A small image classifier, trained from scratch.
Training: soap at rate 0.0016, 16400 steps.
Rows from block 5 of a small image classifier, named by matrix and row number. Rows with one number belong to one channel. Each number is 500 + 40 x the weight over its row's rms, rounded and kept within 0 to 999. All counts start at 0. Numbers have three digits each. After the name is the row's rms in percent of the matrix's.
Before each channel's rows are labels from the 100 images, of 14848, where the channel reaches its highest value: "responds to" is what is common among them. Only what is clearly more common there than usual is listed. The data: capsule endoscopy frames (Kvasir-Capsule). In brackets: how many of the 100, against the usual share in percent.
# convs0: first 3x3 conv (model.blocks.5.convs.0.weight, 144x144x3x3, each kernel summed), inputs 0-143
# convs1: second 3x3 conv (model.blocks.5.convs.1.weight, 144x144x3x3, transposed, each kernel summed), outputs 0-143

responds to: finding: reduced mucosal view (34 vs 6.2); finding: angiectasia (28 vs 1.9)
convs0.78 104:555587428474486483564502482502420464555540480469436525496449495484420525460496523486514499464461505549530501533449519545458588515460551500512572494481448521479464524505514441520475512519510440520484476442501479491531504530483501463475492528498549536498573484406482594519470493491452562535508486489452507488427435488549502498480534465486516508518560521492469476472528593610544555514504618547447529484573508529461472478517504501454452
convs1.78 115:509485559532445470496495379548501548439643541523458507522522506544410503528511495513472493466451564493511498535504553521500485491475492492474473503502467519431495585447470498494506552484537441499514464421492477552488512500503488478454442466490464488477489580446458438469499493479499551433483495474512538470463542494602469524458470484514594556459574448436482501436517500515420516508441478444498466482508489466467482487537484538544471

responds to: finding: pylorus (50 vs 3.4)
convs0.116 094:482504581503500495583447458479536516513540573435447505461502507542447487515442486575497499615530474491454466495488459425474457494483513459532496537563535576503498446455502432445524515503504495544543551481461513497464454496412498517508491487524478506512469408523454479509520524544482475445449477534474485459499535616519529442466525486495459481500564468511540531480549497441494525457550454564522500513542413445452503507524553489542424
convs1.116 098:448528418468516531651490486499463512481537499534487433446469455443502451520521445444568471537535483457477503477452501498463472580511499544523476487520527488508487445536505559520479466490479520492546475507500457463517504454511495474543545473521422420495497586509549467525508485518469447519456524543476470467479517472484489487461507439507509455565522474504508470518474531471481411437493574465534526573483537606479511557472446536402441

responds to: finding: angiectasia (27 vs 1.9); finding: erythema (25 vs 0.3)
convs0.1 108:506431473510578444529497554467474460526495574484548528571479510458542555512447492554528503521526480538497435453488531583444492489440484449480493491442424517519474556574525492482521498435524576490504449522503500588529492530461486562498493548465517457449532460447483476518432526459451503553504493513474472441507537485602485453434515481454484601498511427530488472558448486495532513535463507556419510443512456502471503535484452471487528
convs1.1 123:476511499587610458515524479488511444453555550511466485528461483504454518430473488481539513445582487505488471502521536546486506503543513463659512451448442512475496531585519493544527589488505481501525462490437539516485458492459466552469447468494442544479489522521578509489468486439519476564471520494529508476525479513502557518502504508463547549478501563459548510605561451534457459469494474459525434480452534496471558468524535540510493

responds to: finding: blood fresh (73 vs 0.9)
convs0.46 116:530492428475454562482467480479533491455504503505452446473578497467472468518517496496481466493438571512576510476495463424485548496533523526578549583488475471483549533513430446542461471489446460530505465442537510495504468515601446485503492467502478501525502475582556493517508522491509540464462526526520489540556466547455526503497550497522483506513470440511476544570415514505599547580581539553478520559516509501511597495451569443482481
convs1.46 108:554455511513438478515413537497516492579503453570457539487579430488447440539471446488431579520499552449457543507479561549444452408491472523462499425488484519522512537457528521515513474447492523464534538473485478482479568438472482524445463502471477521500496512529496460569511496463508496465492451481487452486591516543513514495434512464534438487456487426519505546531516418464515581586501496540460507473558488517489516473480526417526488

responds to: finding: reduced mucosal view (47 vs 6.2)
convs0.41 100:517498450456527501478587533468512488504484541451489521522497505483619523462578528488520440496512468435449466543503540517507620506527518466502475509495507500476434505588540535499446424515532441536509454449542434551464455538429560473452456548490528511433496530515448472531482559494515535529453485576493487454517522516513464489485478483512413487499505470519527527442462469478561413475481451486462475457501557449458482528493497472561420
convs1.41 103:404560517567510487515521500486495502448521529522515452525465501474572511484486576482503438574487464531430484492445486512504611523472484535515547537513465537543530405582486500526558525533524496451426545499502506516506523512488554477506471487444461533478591443443448469524499538525495528578516514477472550510557488452478490503547513584517507518621486486466547515474509493535558442466442459498518521554440460545484476516538549537525470

responds to: finding: pylorus (28 vs 3.4); finding: blood fresh (26 vs 0.9); finding: angiectasia (25 vs 1.9)
convs0.126 097:471476501538528465538544522458523484471468487478596510500479465438477454519569454405544506505451465491545477476436556528475480461494524566447496492516473460560492517490473520491462524535482547538496455491530505527518498454491503556430451518442530531467485471514482432395491545480454517558465500470571530471505457550452576444509498577514471559536486430580447513477488512524493606587479515525424514498486548446515498494508525582515506
convs1.126 102:501471504612496515436503516449474500516510491506479507474514481522459491517565435539462400503560443517501443454480497497572535462488483464545504631491440563567525475471535415489507567554477486469455433487562453501505453487522474522482417487553476490522501504522484472495590504444544499413535544513479502465502537448517524552495537474534502498463469462488467514535506469481500581474463494483532531475508531483535427399483508507432511

responds to: finding: foreign body (29 vs 1.6)
convs0.85 091:485539467518477492460530541473461464459479455549493420471536533517508471446502467521515519492482419445477523527548512485489513522496521610509603527448480495507494536579421470539492505464486454556453501511486450521550489464581515500500583504492441472493510496501450551479508527532492435447526473530477543548558453496484475509474451452509411438479529484490448473531488413479499506502511510633481435483489459478441573432510443494454513
convs1.85 105:564518480494597568519484522534478510557471479568524501488613543530446484439516483465536531548470476447612541431514457454568488457582489516509509574564576513555504464510538505474472498578536516489495516545472518451453486516589475487525518506494490451515464530550504502523437514568505492481553546520520445456471473574467556488452520555566500476534510513474471500457505458490477550513505552520497536569472452488457497455482556490495511

responds to: finding: blood fresh (58 vs 0.9)
convs0.54 105:469512507464515514441469575456534508528476547454498459529509542537509523496533558534533583428492513550475520523534430451526482489461489520537508521590480431519524420466493525533493477471437544523574542501578593465505452508460507448471472535474505492523523495531543539541550446476493540598535465456467471522467540435482557472444492463535543447474537439487476434576496487475493527463561483482485580443515522532457482474490573511444474
convs1.54 099:512485597471529508500461519404474538535428439515497458531543503487455508518520565586539561494485487509515469499557509541557505498572495452493497487529503561502506455491515455565541519557558592509507435438520551440473460466533524458454441526412414503511550550498567521518499470478463486511565523512472550483526477481497465544443454577488568435482551467481483498505453580495494474533530535507486512567545482565513488511478527507530467

responds to: finding: pylorus (34 vs 3.4)
convs0.26 100:472493534463479491494539530528447583481467530518509477492512463502496501613502476424465523508532515515592407498512491514452413500507427471553424494511450481496533557519443432462506485481521471532601536476558565426457514493506505526461451519486482524467438506457467527532525539435481564472532468482542479488541525559492499471510512442502424483542469494455490528488475448463470496475565543508463488508493537375492460449464534566498473
convs1.26 106:535472396517479512547458510409491578485494511468484468506480432511521522546522482485562479585478514468525540492455506482495447515469481517515444516546502513557493583541503529515479526472527499441515569506504415493540478548509519509530578458487531452458529433542503426534451454473556439491575471494488455486420441495435515523451534485508446495454464572479564435456496477466481546491558498477517438544463490426499507540509440539505439

responds to: finding: blood fresh (36 vs 0.9)
convs0.69 102:502553472547534510546527469456464508612474522564508542546499481499518437496517537480519489548512524482520496495564538527450409478448483505533517466426560476430466458507487514527545615495601602499477488475476513529514497481547483518544515477485476550441508471498569470531517417567484494490505491494515442460427553527473487533489491499476428475479500584510528487483476521556472562558537480421510474452509533587513465482492564533496524
convs1.69 113:497503512522505469435485490473497537513511495518476478495506516537479574474602532514509540553393518440431549470471534502517489436580468463497441486482461452550472507394459564579534488467482522495539457515562510468542514463478445441477528495520467548508531472504541541446508472458441456509510479462569446521537473570508475467527525449472482490493506464521529502531471443559437450446457494476454526467405417473487502549520508423445506

responds to: finding: pylorus (32 vs 3.4)
convs0.37 095:584553447542487512478487496501549451495541537457475528546481521509489522542559511491439494555433486510536523556546456486417519471477494517495621445538537490545536485493496490537546470591451559446481462473441513528493537420507483486530485494520543556494494577441552517481456539479511516562532518491478456491456449503551467544514471538540533567496561542569531465510495434493533556490477524582569578489499474545534537498558519497520444
convs1.37 102:550482627486527501466480479459516524437542504455531501497499517552423540466480498575517462488475509504506525447491508455460459472490536474544479495554459465500462497470546489490498523505481564517498532494445425500477526469447461532485479520561553471456470505439569463574511443476515554458517466502524532575488559480476506468462448467487421470472480490483456473459553449459511461511426511602463547482529454526510508603510525604428459

responds to: finding: pylorus (57 vs 3.4)
convs0.47 109:479549449454513468494434575506456610543470427500497517554432511495523514511582550464492497534502455474531461462480467484575497580559481469533510476550448518476504482479558461512496421548545457483572534489460490450500442485519551487492530529551498490420504471516503512430481571460528459534494476493514544471551547470462462502484503543609456454486487493478550609471508485503473475437489541519504473489454507477449486529458493549418486
convs1.47 106:534535455423497525514477528459491557515553437472526527530528521488510489469530524499634500506446472558507488501475549463610501525476481564549465497503506431567489444518496471438492484435492462469495564498552473441484475466608559479456560525503499495478602508466441486512498485471460511493535536464460521464498460459470456507463478481486501533407478528472523517522457506505503496441550485443485534635503492477499487504437472553519474

responds to: finding: pylorus (58 vs 3.4); finding: blood fresh (25 vs 0.9)
convs0.35 112:478571515550568512494548477493439516507481517430551510497477452531491419472516440453515623528452528465471509514489474501489526468473505561403552590524464550625526483564471483539478499544517534497581395481569474569480510453453498519459532488468543523467497487498513550512567469502529485500487483481531539564484503518467477452461494541499430490500474548449500533522492529446465481523497461469474552469437547462512550471504529474466502
convs1.35 114:506482542606493512474486560425528470479532472524496489530473510489446476501507531544528509481512552478504454514480439447494458471452495472497513579534428587520451559575474565538479456540469536432563487503490474497454493468427460383484560533465487483496524517476616515554526497440467577457462508484447510534500412476565554517508444436477514513476466500496477492502543467516501539523469478454469481494473515467481469434558478502486562

responds to: finding: reduced mucosal view (35 vs 6.2); finding: lymphangiectasia (33 vs 1.3)
convs0.33 102:476418520496529488539522499508548473578595510493524482491483530487490492460510498517489494514473505543480510517474507482542535499609460512466465551527470490525519413491523480581462465503515565516440459477488508481510525480545420554529492555548476508553449552441505474443488556486476483467495499550563597461439493436556469505538521494440512510486500521502460542510469581436603474542453456540556577421560449501480450461463518492523472
convs1.33 102:428507520479425520443491476500424457444463513490488456505529429525533468468457454503471480465517549499435474550480466421487487434514564481430481495578584509490484469465532561440462496492571498495531462485467517509553452397442495521492448483513490542538461464526527524481455470454505507478458430482479529528546541502418521585481457480500498446509493542504554505524438500527521496480490458522524486393463535533487502467500500450606447

responds to: finding: reduced mucosal view (85 vs 6.2)
convs0.16 090:547487546527462485446555484475434496510480489457468490436494534470597517479464480413528420487482491499505505539532485492539456456508529482507504511546433462522518462473476486507535542458470467490559562466550492495518536471558494384556512566514402494553507486496459466454475439477471460519462400465553496492466532499448515501561519442534471468563500488475549584497443401457523471510532476582459537534507513491518508461497531568504463
convs1.16 095:601480434469496506566512482458495559459476416525492452449555473479543499502483520498481482570526430496537517597531533516467535476515501504522532484532453520486511501613454520451523548494558425452508465497496465489459441579565510500528523437479436484510429554537501521456460570484586532528527467475494460497495523491496536487542465550466493479572478489485583570549487492471558493469503495495495482495524526559526530605519469539461504

responds to: finding: pylorus (89 vs 3.4)
convs0.97 106:501565488469579479446522578511457425458582517469444479496456509483556468490497466447513450571469451560463535499440470575515485529414515523500481524489535467444488512495542502491512482464433465547498476521466549480445448470489464527547502525493501504464474476450561492496545535438446460565529467492551490509489547465458470458557460451500567463439421414559499570536488474547466480490477461492494574523477522476489463533418490496510435
convs1.97 096:482536459486507439504487502488505495564422460463541475511507576503424571433522497483463499509504480552496402530430528472512481564504496564557557471500503423509529474448455488473573514517460559455521481535497452487505511557507530468402460501439549506473502507499571544448515503458471446549529470555526560548555471522520493532519540482469538555423524452479558511516487460482522467461429502487523483588527502484507476459535496552413435

responds to: finding: angiectasia (59 vs 1.9)
convs0.68 090:529449478471451516523482473445542475563456512557557497496492503453519558502486575520490506465495534537503525521535524491484472541527511488498547475542568473459471439471460528508496528485480426418482500517555466575503460527428529465515471508560469436490526536494510509505551551515538476471518528470502551476450465505513445558484572485482525560495462556434501506397627560509545573508498530484467506538514529484533544571545457496380442
convs1.68 089:502570434508517466530479482537494548495527496488628569458463520511447488492494465523608455464464496439500443493489484518481467497574432473482506507512505471530484501537423484503461517481430503448455467588484460547536524519497500448472492513476416535495537540445544601493512540442506555519528520514461444536454478471486429523481550517446462533498535494506554530516499480507483479477493506393464561524492459577505506514561469490527411

responds to: finding: blood fresh (55 vs 0.9); finding: ileocecal valve (33 vs 8.8)
convs0.80 094:544517522442463455489560503560529481489418479497468483456529505448444492501405442558469461499521453505469470564461555467444499493505488496554515430513476480502563476535450495561596438484492507574573574485538481534519461526528498468462519547515505486482565533520489388494518464416492513512484550491579453554519439501498511488464458490465474536530489503434595480550477502493549546543541531525527532502495413529512523563500504488529491
convs1.80 092:524442512523471537474497541462538477545510434467474428412486561471517458485452507463522526504460476530542489516496563507492542534496457502492461530490472558476581500467446519513487486551521544440506505525497458472512542546495528605524528508491520526586589465546530490503455479460413550470503407498562470530526525570514473494467539477501511461471534455429440539496557514549601497514484551506460579467428547487515478541508462529562454

responds to: finding: reduced mucosal view (50 vs 6.2)
convs0.96 111:516529522475413544454551502537489492577657508473502484549502482458470496434550465541473516492449491475484377535548471460480572501500504448487536554492483481519496500498504451525452565506501480496506535485479511521519493456519485460467410478520504536495500495436551484500489445545474559494458511495450642502506510472563472458473462478548521487463487475449479447490510424480494475500453529469505512488566440433460457514577526482522522
convs1.96 108:488520590478469506496436499611534439518631462517481468528527514491477517528482498502425501500519459529458517502471531466495579505490564483469534477463468450508539435500577530495446398541557464514502414535471517467463546516422435509487490516502526402513540517482485434474588547491512514474482460481475504497492488503508480535452424461510494474456481493469443494476511441491429491439495504497461549522518549529464467519527513475587529

responds to: finding: ileocecal valve (94 vs 8.8)
convs0.25 098:486448442508508511501535478540570465449491578492479440515530391499557548508548541528499540492497482484472498516488469510543482574483601507422493532497554489486503473526533534463508513456471606580491589523539427533513504511486483490451504455456509499556470483538435481484548434483499476406509456526478479489404489443474473567460500504558465487480555536496497518482482543464502519520527468470549455593498434552538489495475548493463456
convs1.25 102:442589480501509496448464455543493499498481544501487557404586457493505501425522457431465555518553443509513556528520467569502501451480457567548497463541513474472540524449600525595510455495497514489530485448453458491457520453494459534453527521518449479466508503481486558592537561485505490474464454499491510490438530584574452517537488487536438537524534458575533474501482525580464533509493499507476497483435506529467521524460551503456468

responds to: finding: foreign body (51 vs 1.6); finding: lymphangiectasia (48 vs 1.3)
convs0.127 091:465530506522416584557483480496462528526552499552560446453453503450464484538471552506437504539444529455488471439518429496418540501523501497513477522469491534530508514492491388587471382550529509508507571489506446468474511500525438559519470561553536547498521485489484484540524528532514457493484523487506602509475502485521476489477521504492577454483573547481492599487497518476469460537566545491538455539561496478486540486485527569519456
convs1.127 096:521499465460487505507429475571480493518458464525429454635422547455490550448492546505484533555514488517472502485475540544475505541447520516437551547481494433566491532495483561462508451481484496461460509446477489435470496451419491516475562484446493467488496532480597459516463455458467430456562524505479460466479475501449488504496408544487490435515548468509487545472481513471482511475582520489469449507474442523509529495429537481604499

responds to: finding: ileocecal valve (86 vs 8.8)
convs0.64 105:547532543484526515498421501513587502389469495475502530497458493510566532515524452540541546477563546523469492516508481473474478543491525532479413469467492463500536513478467493523500519508442448449582551537503489513520538534575501467489535463471502533484503582534481565486520538439448548445455438432452476522491492470538479517479483463476540531521544575456523443541510491567505551497474563497571390396556564458473507529509507493481477
convs1.64 112:482478519517566484468459499468572467498521476502506553453500505444475546457520504565541560468458535489506411498504529477509477485530496543491471392533435499492557480532486462491461438501462540440490486446488507502451525558485526504510555457542502613462597484518532551481435456495479486482518508502505592499463544473525475429518514551566495520478454541515503455471555622444466502461467500495550538537533513514531458571439432473472524

responds to: finding: foreign body (37 vs 1.6)
convs0.63 105:500482556462442588538534514458522494523543498479515555513489529538455436523554529488514530503473553502496488460444461546475440534410487550491447567569428507445444580483448460448501487540539449525491482496541477507504522581493474486548461470535488464492458556499518465497513534457543509443496481469517448555522601555462513487534462449539447503429432490488504478418489615519516476520534550433468488486461453508546519485500537473477474
convs1.63 103:485546473454480489501479501531532431455519533546459438440496448482476456535512464466516537503523450521522467487590461502475504535466556525484501480557506513517462615476575482503477491504423583467500490478506519483492507513431475489467495505398475446511426494530521503516583442500507504474550507476551479401535468530514502554452585525510455509435413545480493449482481483411515438570490522503499480410472471474496527540505557484471552

responds to: finding: blood fresh (44 vs 0.9)
convs0.59 102:522460489479600575567488517550568469384513502510473454474456522557510489497501501540503472472542465495565525544550492493539500494526507474530427476447468471497468502523440509507436505459518519561513503576419415538499543430523492479478514536486475494439501486408441538487503437529473468490508464537526473471619451490539525483492515532540515467511515466531472526557519527521472488450428467536463528425498475510424591480536481487489539
convs1.59 105:519448487499584560490483550459508421492458463430520443585431477483528541489560497529527505491509560570542450452456432470509440462483470524560447519570548485522515508494466517474458618517512513503550507564498515528499475484496479499457583503509450509503465473546454464484503512501499433490441517486482524468585434462551616480498500507544448483498519481496507471459499546494449515520522469504519483446541520473526524529427483550556584

responds to: finding: blood fresh (84 vs 0.9)
convs0.20 104:537465477484524508489478443522543484477554514543469516556473426509434430466511486435473551465581475450535499471515513488469513492475484504525449510499479505522464521493539430520518488539577619545559452466476582467539482466606480613469529469453492521565457484532462468534469471555472510454457553524510519471489446487477471518510579512497524473539528551467493503531466461469480543471480505507591492510484601538498466453462476550559524
convs1.20 112:552571535525550504455526510522438470524523582547445469582543511466490496475503521511514520498532531491469530445457495523457506391449505473473488484516494511489438449481480473515464491491548540525588484499464516430480409463424503538515490459478415543547465472527601487568513474543537468436508568489472487469540421443460494493497548442451464442435516498441486504460524463466543523488477468495560452492492556500496444540476484443474546

responds to: finding: reduced mucosal view (83 vs 6.2)
convs0.40 092:560531498433480449474518467421499509454522516470511429435499525496512538483509422424496491427507475505521484597506540418503476470552488567460524509518457463566527519479524395491584522520487493522475522524459474497498455415512462448519525541474468530485536526548499500434541480527496509505438471506486463484562483482514500479508475507463563548546480529554522461584531573517486459440523550479478499468455517568552448499482460571451409
convs1.40 086:577467565536511530517565538497439518467547528498486521483457493582484482464480533557537514468552466516450534458521508482537476457445497425528522458509484530522510549463497531452508575515466492475513503505454560461458494536545493467497465546638421520551548518502484516498446483515444519465524508534483541476478578477473473459561425451500546474420500499522511513453493510505596481494502455483459540502512399535453440537486512572432545

responds to: finding: reduced mucosal view (67 vs 6.2)
convs0.36 100:512460540532459554480554499557496470550517481505486453514476505461415544426554424472452488479552524562512459562464486501497527539581515501468478528427480506404510454454518450566541467573514494464528497530484474489561489470481478492514524546509511570521499563434533506513542441481506549478573492540529494430487470505498444487426512496508542490501426589483517476457540455524468598552499534560436554513508470443441489486496544523479477
convs1.36 101:501450674509479529474521488582430549510560503526469525467543501582531513498484459506521483536449480423516548535516434543479476498532486486515513468489463477532442542454450531510534498531500452515459526516591497484450498486442464509519518467466435506498614504541489421483490560450524540478554485555441454495466493582504483547448483537524572519488522499507519507541571453542469491504521464513517518472447528449492487433529480471515476

responds to: finding: reduced mucosal view (84 vs 6.2)
convs0.142 114:481520431451493478494523513550490448456463523524583443525502550491469479499537534516431474498494577513458462470439532515449446511488510547455488524496409517491539504411468537478554520454451456439504532557529480443436573468433465490487509595529563486510523477420445553493475506488519491595493521538458511478536516522546496490478502612539517475486513506525582518473444430490491547470482472526522563474478535536564505438517519460484523
convs1.142 104:569504479553496454521492477507432520498547447557481522513467563573473463515555433492553487479508482516514516537482485505454459519503548476440557572538506489461510498497546507463510440554477490506509511492453493455471565487447515594473476520494500540549522551505466457452483474448413549631422480509503478506448528537455492517514471599472501405491516474511476468448525498503502529500453445471529513577472450571551560456499481564518450

responds to: finding: reduced mucosal view (70 vs 6.2)
convs0.115 086:465506464478473514467551458473458561537499522437420544602497541470543529467431463502510544502553550566449498558447492505552529506562551488507501522511510518532454444400451562491545480596504515503513450470492545467469481509527480449484514471536544493509576513516492438498508491417497547462490450485580551422460493470473535499488483515567511480437595516511492494476547550464469518515519508448478538437526508463580557484521498531541487
convs1.115 091:493503574565457476440453550513482464465532448474510480524506518503535526496545490444515454508519455459515506537555491562542501447550457597540533552523475565454444525544495507469507570521517523531467480519452498503501443597500497482550456415436499478579521479415534521461463452489500586484540509478543573482438505537549474474483520535518563549534484490472537532556464510546524493469439446446449537526514431533483552478520500431549486

responds to: finding: angiectasia (71 vs 1.9)
convs0.134 098:516466429485490422515448535461568506534477446496443528524542467474483517514500447525551459452516456519555492511463523583459580502559516515480516468494509474563522503496494565520480538510482511497467513507521530501500467510450565483650510447505514512474540529486521529457442482538487461530451562533464589515486493443513552548454568545478417580432534433504478509426482528516543464448486534476528459570500494486476470525471498503492408
convs1.134 087:425444556501464452439542506470479499436529461508558546589479477515499504502451468461512483496454566499493508468479552564554521547448569491477442514505475555478465500451522482477530501494489565426465512555497444600512479458459516483449410446477485495489547498510504652466450469508487561427487543541506472547518527477499468541498518507489499516480515503460421517507446535475434518496488500507496480442453587485520487527539433539466500

responds to: finding: reduced mucosal view (37 vs 6.2)
convs0.57 107:471486502500549482412539484470444398595453561468487516498571496469521489524438529461447555553460532492531488569521468502504494524521555489462565533503535486525530460458447512498477494507539493479488487531421503455630467524526538472487442492553499548510455471517435464492534456513430517474513497561535444498492534509525476444580464456518486467513537499507495463497553517436543499433458459514513531542559550564502543562566546537493542
convs1.57 111:519545575522446504513466481520487536435432410479402494490545485477409535440486455422464476490554535511508492528466495505527553491523499533511490463482541495501477533514516526456496546527430530530538504515507471528526495493526519466457501569510532456451507510441531421448497475472492483534469500491492495471472511488557523465529528440535421468477509473466519448391510512526511515486501476561571518558594546616508592445525464511541433

responds to: finding: ileocecal valve (74 vs 8.8)
convs0.94 111:478430478507561525547552480474481570435506540572538515579532497528555453497561543529523535484531461482471459542539476503537472461546491541465472466465452543499522450488481496446489500542465478545558552499523552528467484503464484547476517437409493459564454438506526486495485466504519424566500473480570536458475491513527429555443478530555532507446473531481543527526477470542525482514427482539564445472463512515564379452509494525447446
convs1.94 116:470483526453473477479537578480449503519486495553471480502528464480469538449514530513524461393480507434494436485488552475562540508453520585604487445512449471539479517475553485511444477522453478515475417497452585414553506507514458526466530423479500521482526516521502422507512475523453504451535463485484508503483536601484487469497487536495532553513499495498552510545508511471478555513473489583637468448448476487568450547469500482487486

responds to: finding: pylorus (44 vs 3.4); finding: blood fresh (40 vs 0.9)
convs0.65 102:439561485529491482463541556506522525475495430490509555469506461530462436503556448526462457491465522529504522505506488521572529532521461523586570550500458465532476508477488531520444477525535466539532469496526522507483479513489548494519541476442529442447439486485573528496501583524457506526558466474433462575487515412485518502513434503508461525546590556478520547587547545416489512513503486526450492397440449528502427456552497550543486
convs1.65 101:601482549558513496499470482464483573498465522549487505504452529487517442477514435527459568537550524476517547466560461506581546421489500546506480540487503467450537521433456480516478500478643519506455482519588546494477528490534493454511527530459487463511471449435532478510484511521499484488484451489492469554561467491444545457443470475531530469460467484522512485584547524515506471457405463477522542551488478547512510537457396547565494

responds to: finding: ileocecal valve (33 vs 8.8); finding: blood fresh (30 vs 0.9)
convs0.0 108:472553520474502538438581538462470506504530477474508535513431443462441536522471472539556520470534538472458466547535561542429480500517506497488459512436495512486554491544555559539489514485530515490591523460536590495581501454438512466453472499566536532513504566447458588499501471468558481507449409515521493507488494538526514461517504461513516458493490455478589503516479428500503468521529494555582545416524478521548583452541490495481555
convs1.0 099:567487453507443547456495567489417494464512484482480554574464520447558543509472469525433511457474544532556475493480558546520461456468434496473438512470517593454597501517531500501515462484448532443451506517455546415511494495500487536473532471495484516488481472449532487523480490511563527452532495480479435545488511521598524498435474490519530476478555476418428495503498507513431467494482446463572555484420515537497528392487466483511470

responds to: finding: ileocecal valve (43 vs 8.8)
convs0.38 098:552487412575521469611546470538475447563615474450437563474505505501543488476497500531503484402545526460515483558481544499467469491498558575446531571513530512495546467504570521522533495449479533531452482474479502541463515478522506469448432490535584514541575490467503459512565494487514403507500461551439484451507491529518503517475476487477467514565497527459490487468491580484495468450466516583538529545476538521457468497470514479480491
convs1.38 096:571549527544419526464526483496491504471516500518546414514505510487575497579559501586508486504486532513461554515504512566491464508465486547511459519484541534480497451458485556460459579501515545442512547480496468473466499525493538490474473479512400460464475460495452506418448483528487494489451473533467539479397474545542495499557469428542472531566512490631514524451465461515489568426422495539513468489439547517493541468517537499484468

responds to: finding: ileocecal valve (85 vs 8.8)
convs0.51 090:544478461516476432490508518516519486487447517562511456504448524521595493465443467503454457462527490484492457468471486470565474580466451502465529448542558435449548564478501529542485528443524456546522515518570458523480593601529544538504470507561540542480482500546452466504508500468493494491558463470517505493500503501466420555505520543486537494505541528452494508449420585480553540518488530556559503438466495468540524475430523538436599
convs1.51 103:466542529493470489479594454499565557442544475489528560467504498535513544477505487500540580529458487505495495511509440501422490488502565575551513453476534469472492479490444538592450477436491461520502523513444465508529483497492483550474491488477433574531541455527516540553527446436472546486495515444510429426553538569503438535527558479562526453463557486484553501546487480488515548412581499515589423500528475505498487534522559502494485

responds to: finding: pylorus (39 vs 3.4)
convs0.87 112:468551464575556520416454533473432620519528506456499490465478487470448550503425599450487467545525510453471512494528472545440523560488494501432519454495583465527569426513448513489548507482525544508517522517504459548474553539438472506471466477512453466494526492461509479548457518560500410461504543485486473487465489561512512550518490537423509500475464451421465534534554467542501483523558479515513516534492424538476461519524526454438514
convs1.87 104:460508502533443490505496487503460567503491478499558536450491574503466496496454474522535491551462485549535475503496518494418486522568444462531449462499411515477556482480511529576456477529483547515551455461588525556517485466471469484548563503549494545497463590457530469531511409468493430545491453536423524520486453477460536481488464480456477527461568438523481518494488413521403507496451485527520544519425471543536419486512551477452540

responds to: finding: pylorus (48 vs 3.4)
convs0.15 091:479641516463603452429511525485503546529451531550502519437519502510516505526489545463502505443455550498449509451530475478540506494459476488499538500514466502487475457474496498501543469517456526502496495533459514418532565477481502519461490438501503478443523563471514555512482442544540466496553575566487501535550444456466499512440464610496543539496524474569523638517478447519519478502449454563522474435502535527446470464510491465506460
convs1.15 096:492474567504554532491467518534511530472527482487524541454507582483507483524469523529526460543474499444496446483538499480447453506493499485476490491481578429443533543441515440470566485481532532504560530475544497503443458511480507538446487525534587427514489541474490452521435563515530356501468508491481510559491525479458459497473483484503608589504439470497445495522524552453488524453448451550520533580431517563485502499446535573508492

responds to: finding: blood fresh (55 vs 0.9)
convs0.9 107:596471524460410503472540510560459500531424500537451525476536500474474572483516505542498462503482480518507508590477472473472509493525499466515441552478526449498496547451518556597528452500501462505507495457565533545528452559495496513567500465482501526536492463562497475491507467500499486503536452522564495498598492455461489483461559473517559506491465487461501480410535501599501504514559454478483586520566577496442507522395526552458448
convs1.9 102:532481532410497483521525478468481509450512452488479459453490443439466498470454484540418517482576472424483524541564530559488529474458441465458508484555534498531467488419405486524548473497477593497507421525555523447470458430570509498475481456444453472501545520503476509514466497598485594456530481528419493490563536498543476480512540470455524486500469548558530497529546468468469510488497432484529510518487503436486437462493468565524475

responds to: finding: reduced mucosal view (88 vs 6.2)
convs0.139 091:477470567425471507523550498586520465484447439483500464458490515478526507494520495466490459502525537511445553575434534440546539438519477490499439514522508406538492512496438532539531492543525532480481524498534400419536469453491466485455511559516510497565467528467499466463500516467515502574520457490509534567506542446504532541518446535456518495492470513437505565527494569528607471517454469483478507450511534593434526527437487411508457
convs1.139 091:521474540501458530505440410493505513445483506467523501460505473517472492482563497410475498533470515503493490553503475467485449444492542481451461493468506428406489496470462582443488450592500475526501474417511531452505470451507432465521524543570468508544501538450467512505471434474504532509511517431465506445505593511607465519479567550420494471473490494488468538512565521470583568448505487473441454470460438532511519483468476523553502

responds to: finding: ileocecal valve (92 vs 8.8)
convs0.34 106:454530500434499542432500507513468509443511561550610484515549487541561509549549493592570528516497508580453471472528444498499546562526530520486480482483469442479459488459537512551511505511488479500542473466463456412537463448485524472498523536462545477508452482537513465474545491519522534496436478523504494575543547476466504516436490571578543463516483494575531520450484571503490564501478418477581497472453601492447518487505494432475479
convs1.34 107:553436464470462513476483503496500529530490503502528455483471528477454497467524572517528547415505439485434498487490441513564591508478538567500451576522508555491504472529633507476522475500498560504505554432502425496501548460485491430494526458469514592558497467493552516520524456474572457463478582486478440496458560472537487563495484490464540476392487499481540522484517557461467449545513514446469458519472491512483544484504516426445507

responds to: finding: pylorus (44 vs 3.4)
convs0.89 102:492563482609504444469462504443427523470486531432538471539462551531528518485465490494484447580489496466519490464524488598483526565515514618508536587481428440566555473549429519510446481503511461494462488497490533549481475534451451474456544562473535477544471495455474457432557535478519523503563479467533485534523471581493486468439453543478501496528516496420504511521476452464473505461476487518464487496474494535547513532465485597507492
convs1.89 096:520444482516519454516523571452451478586470513470437561463476582468602473485456492476468484542486570463541334468566492530491463499551530546516513522541472522512497517480519474505526488488495440532506446471530505461512474543494465545434538536554457535515513529455582498441506504487536489431464507457498495451508440476468545493434412509508503529481525580562499476515501465547450488455479510471471530539460504545468481492529563509508448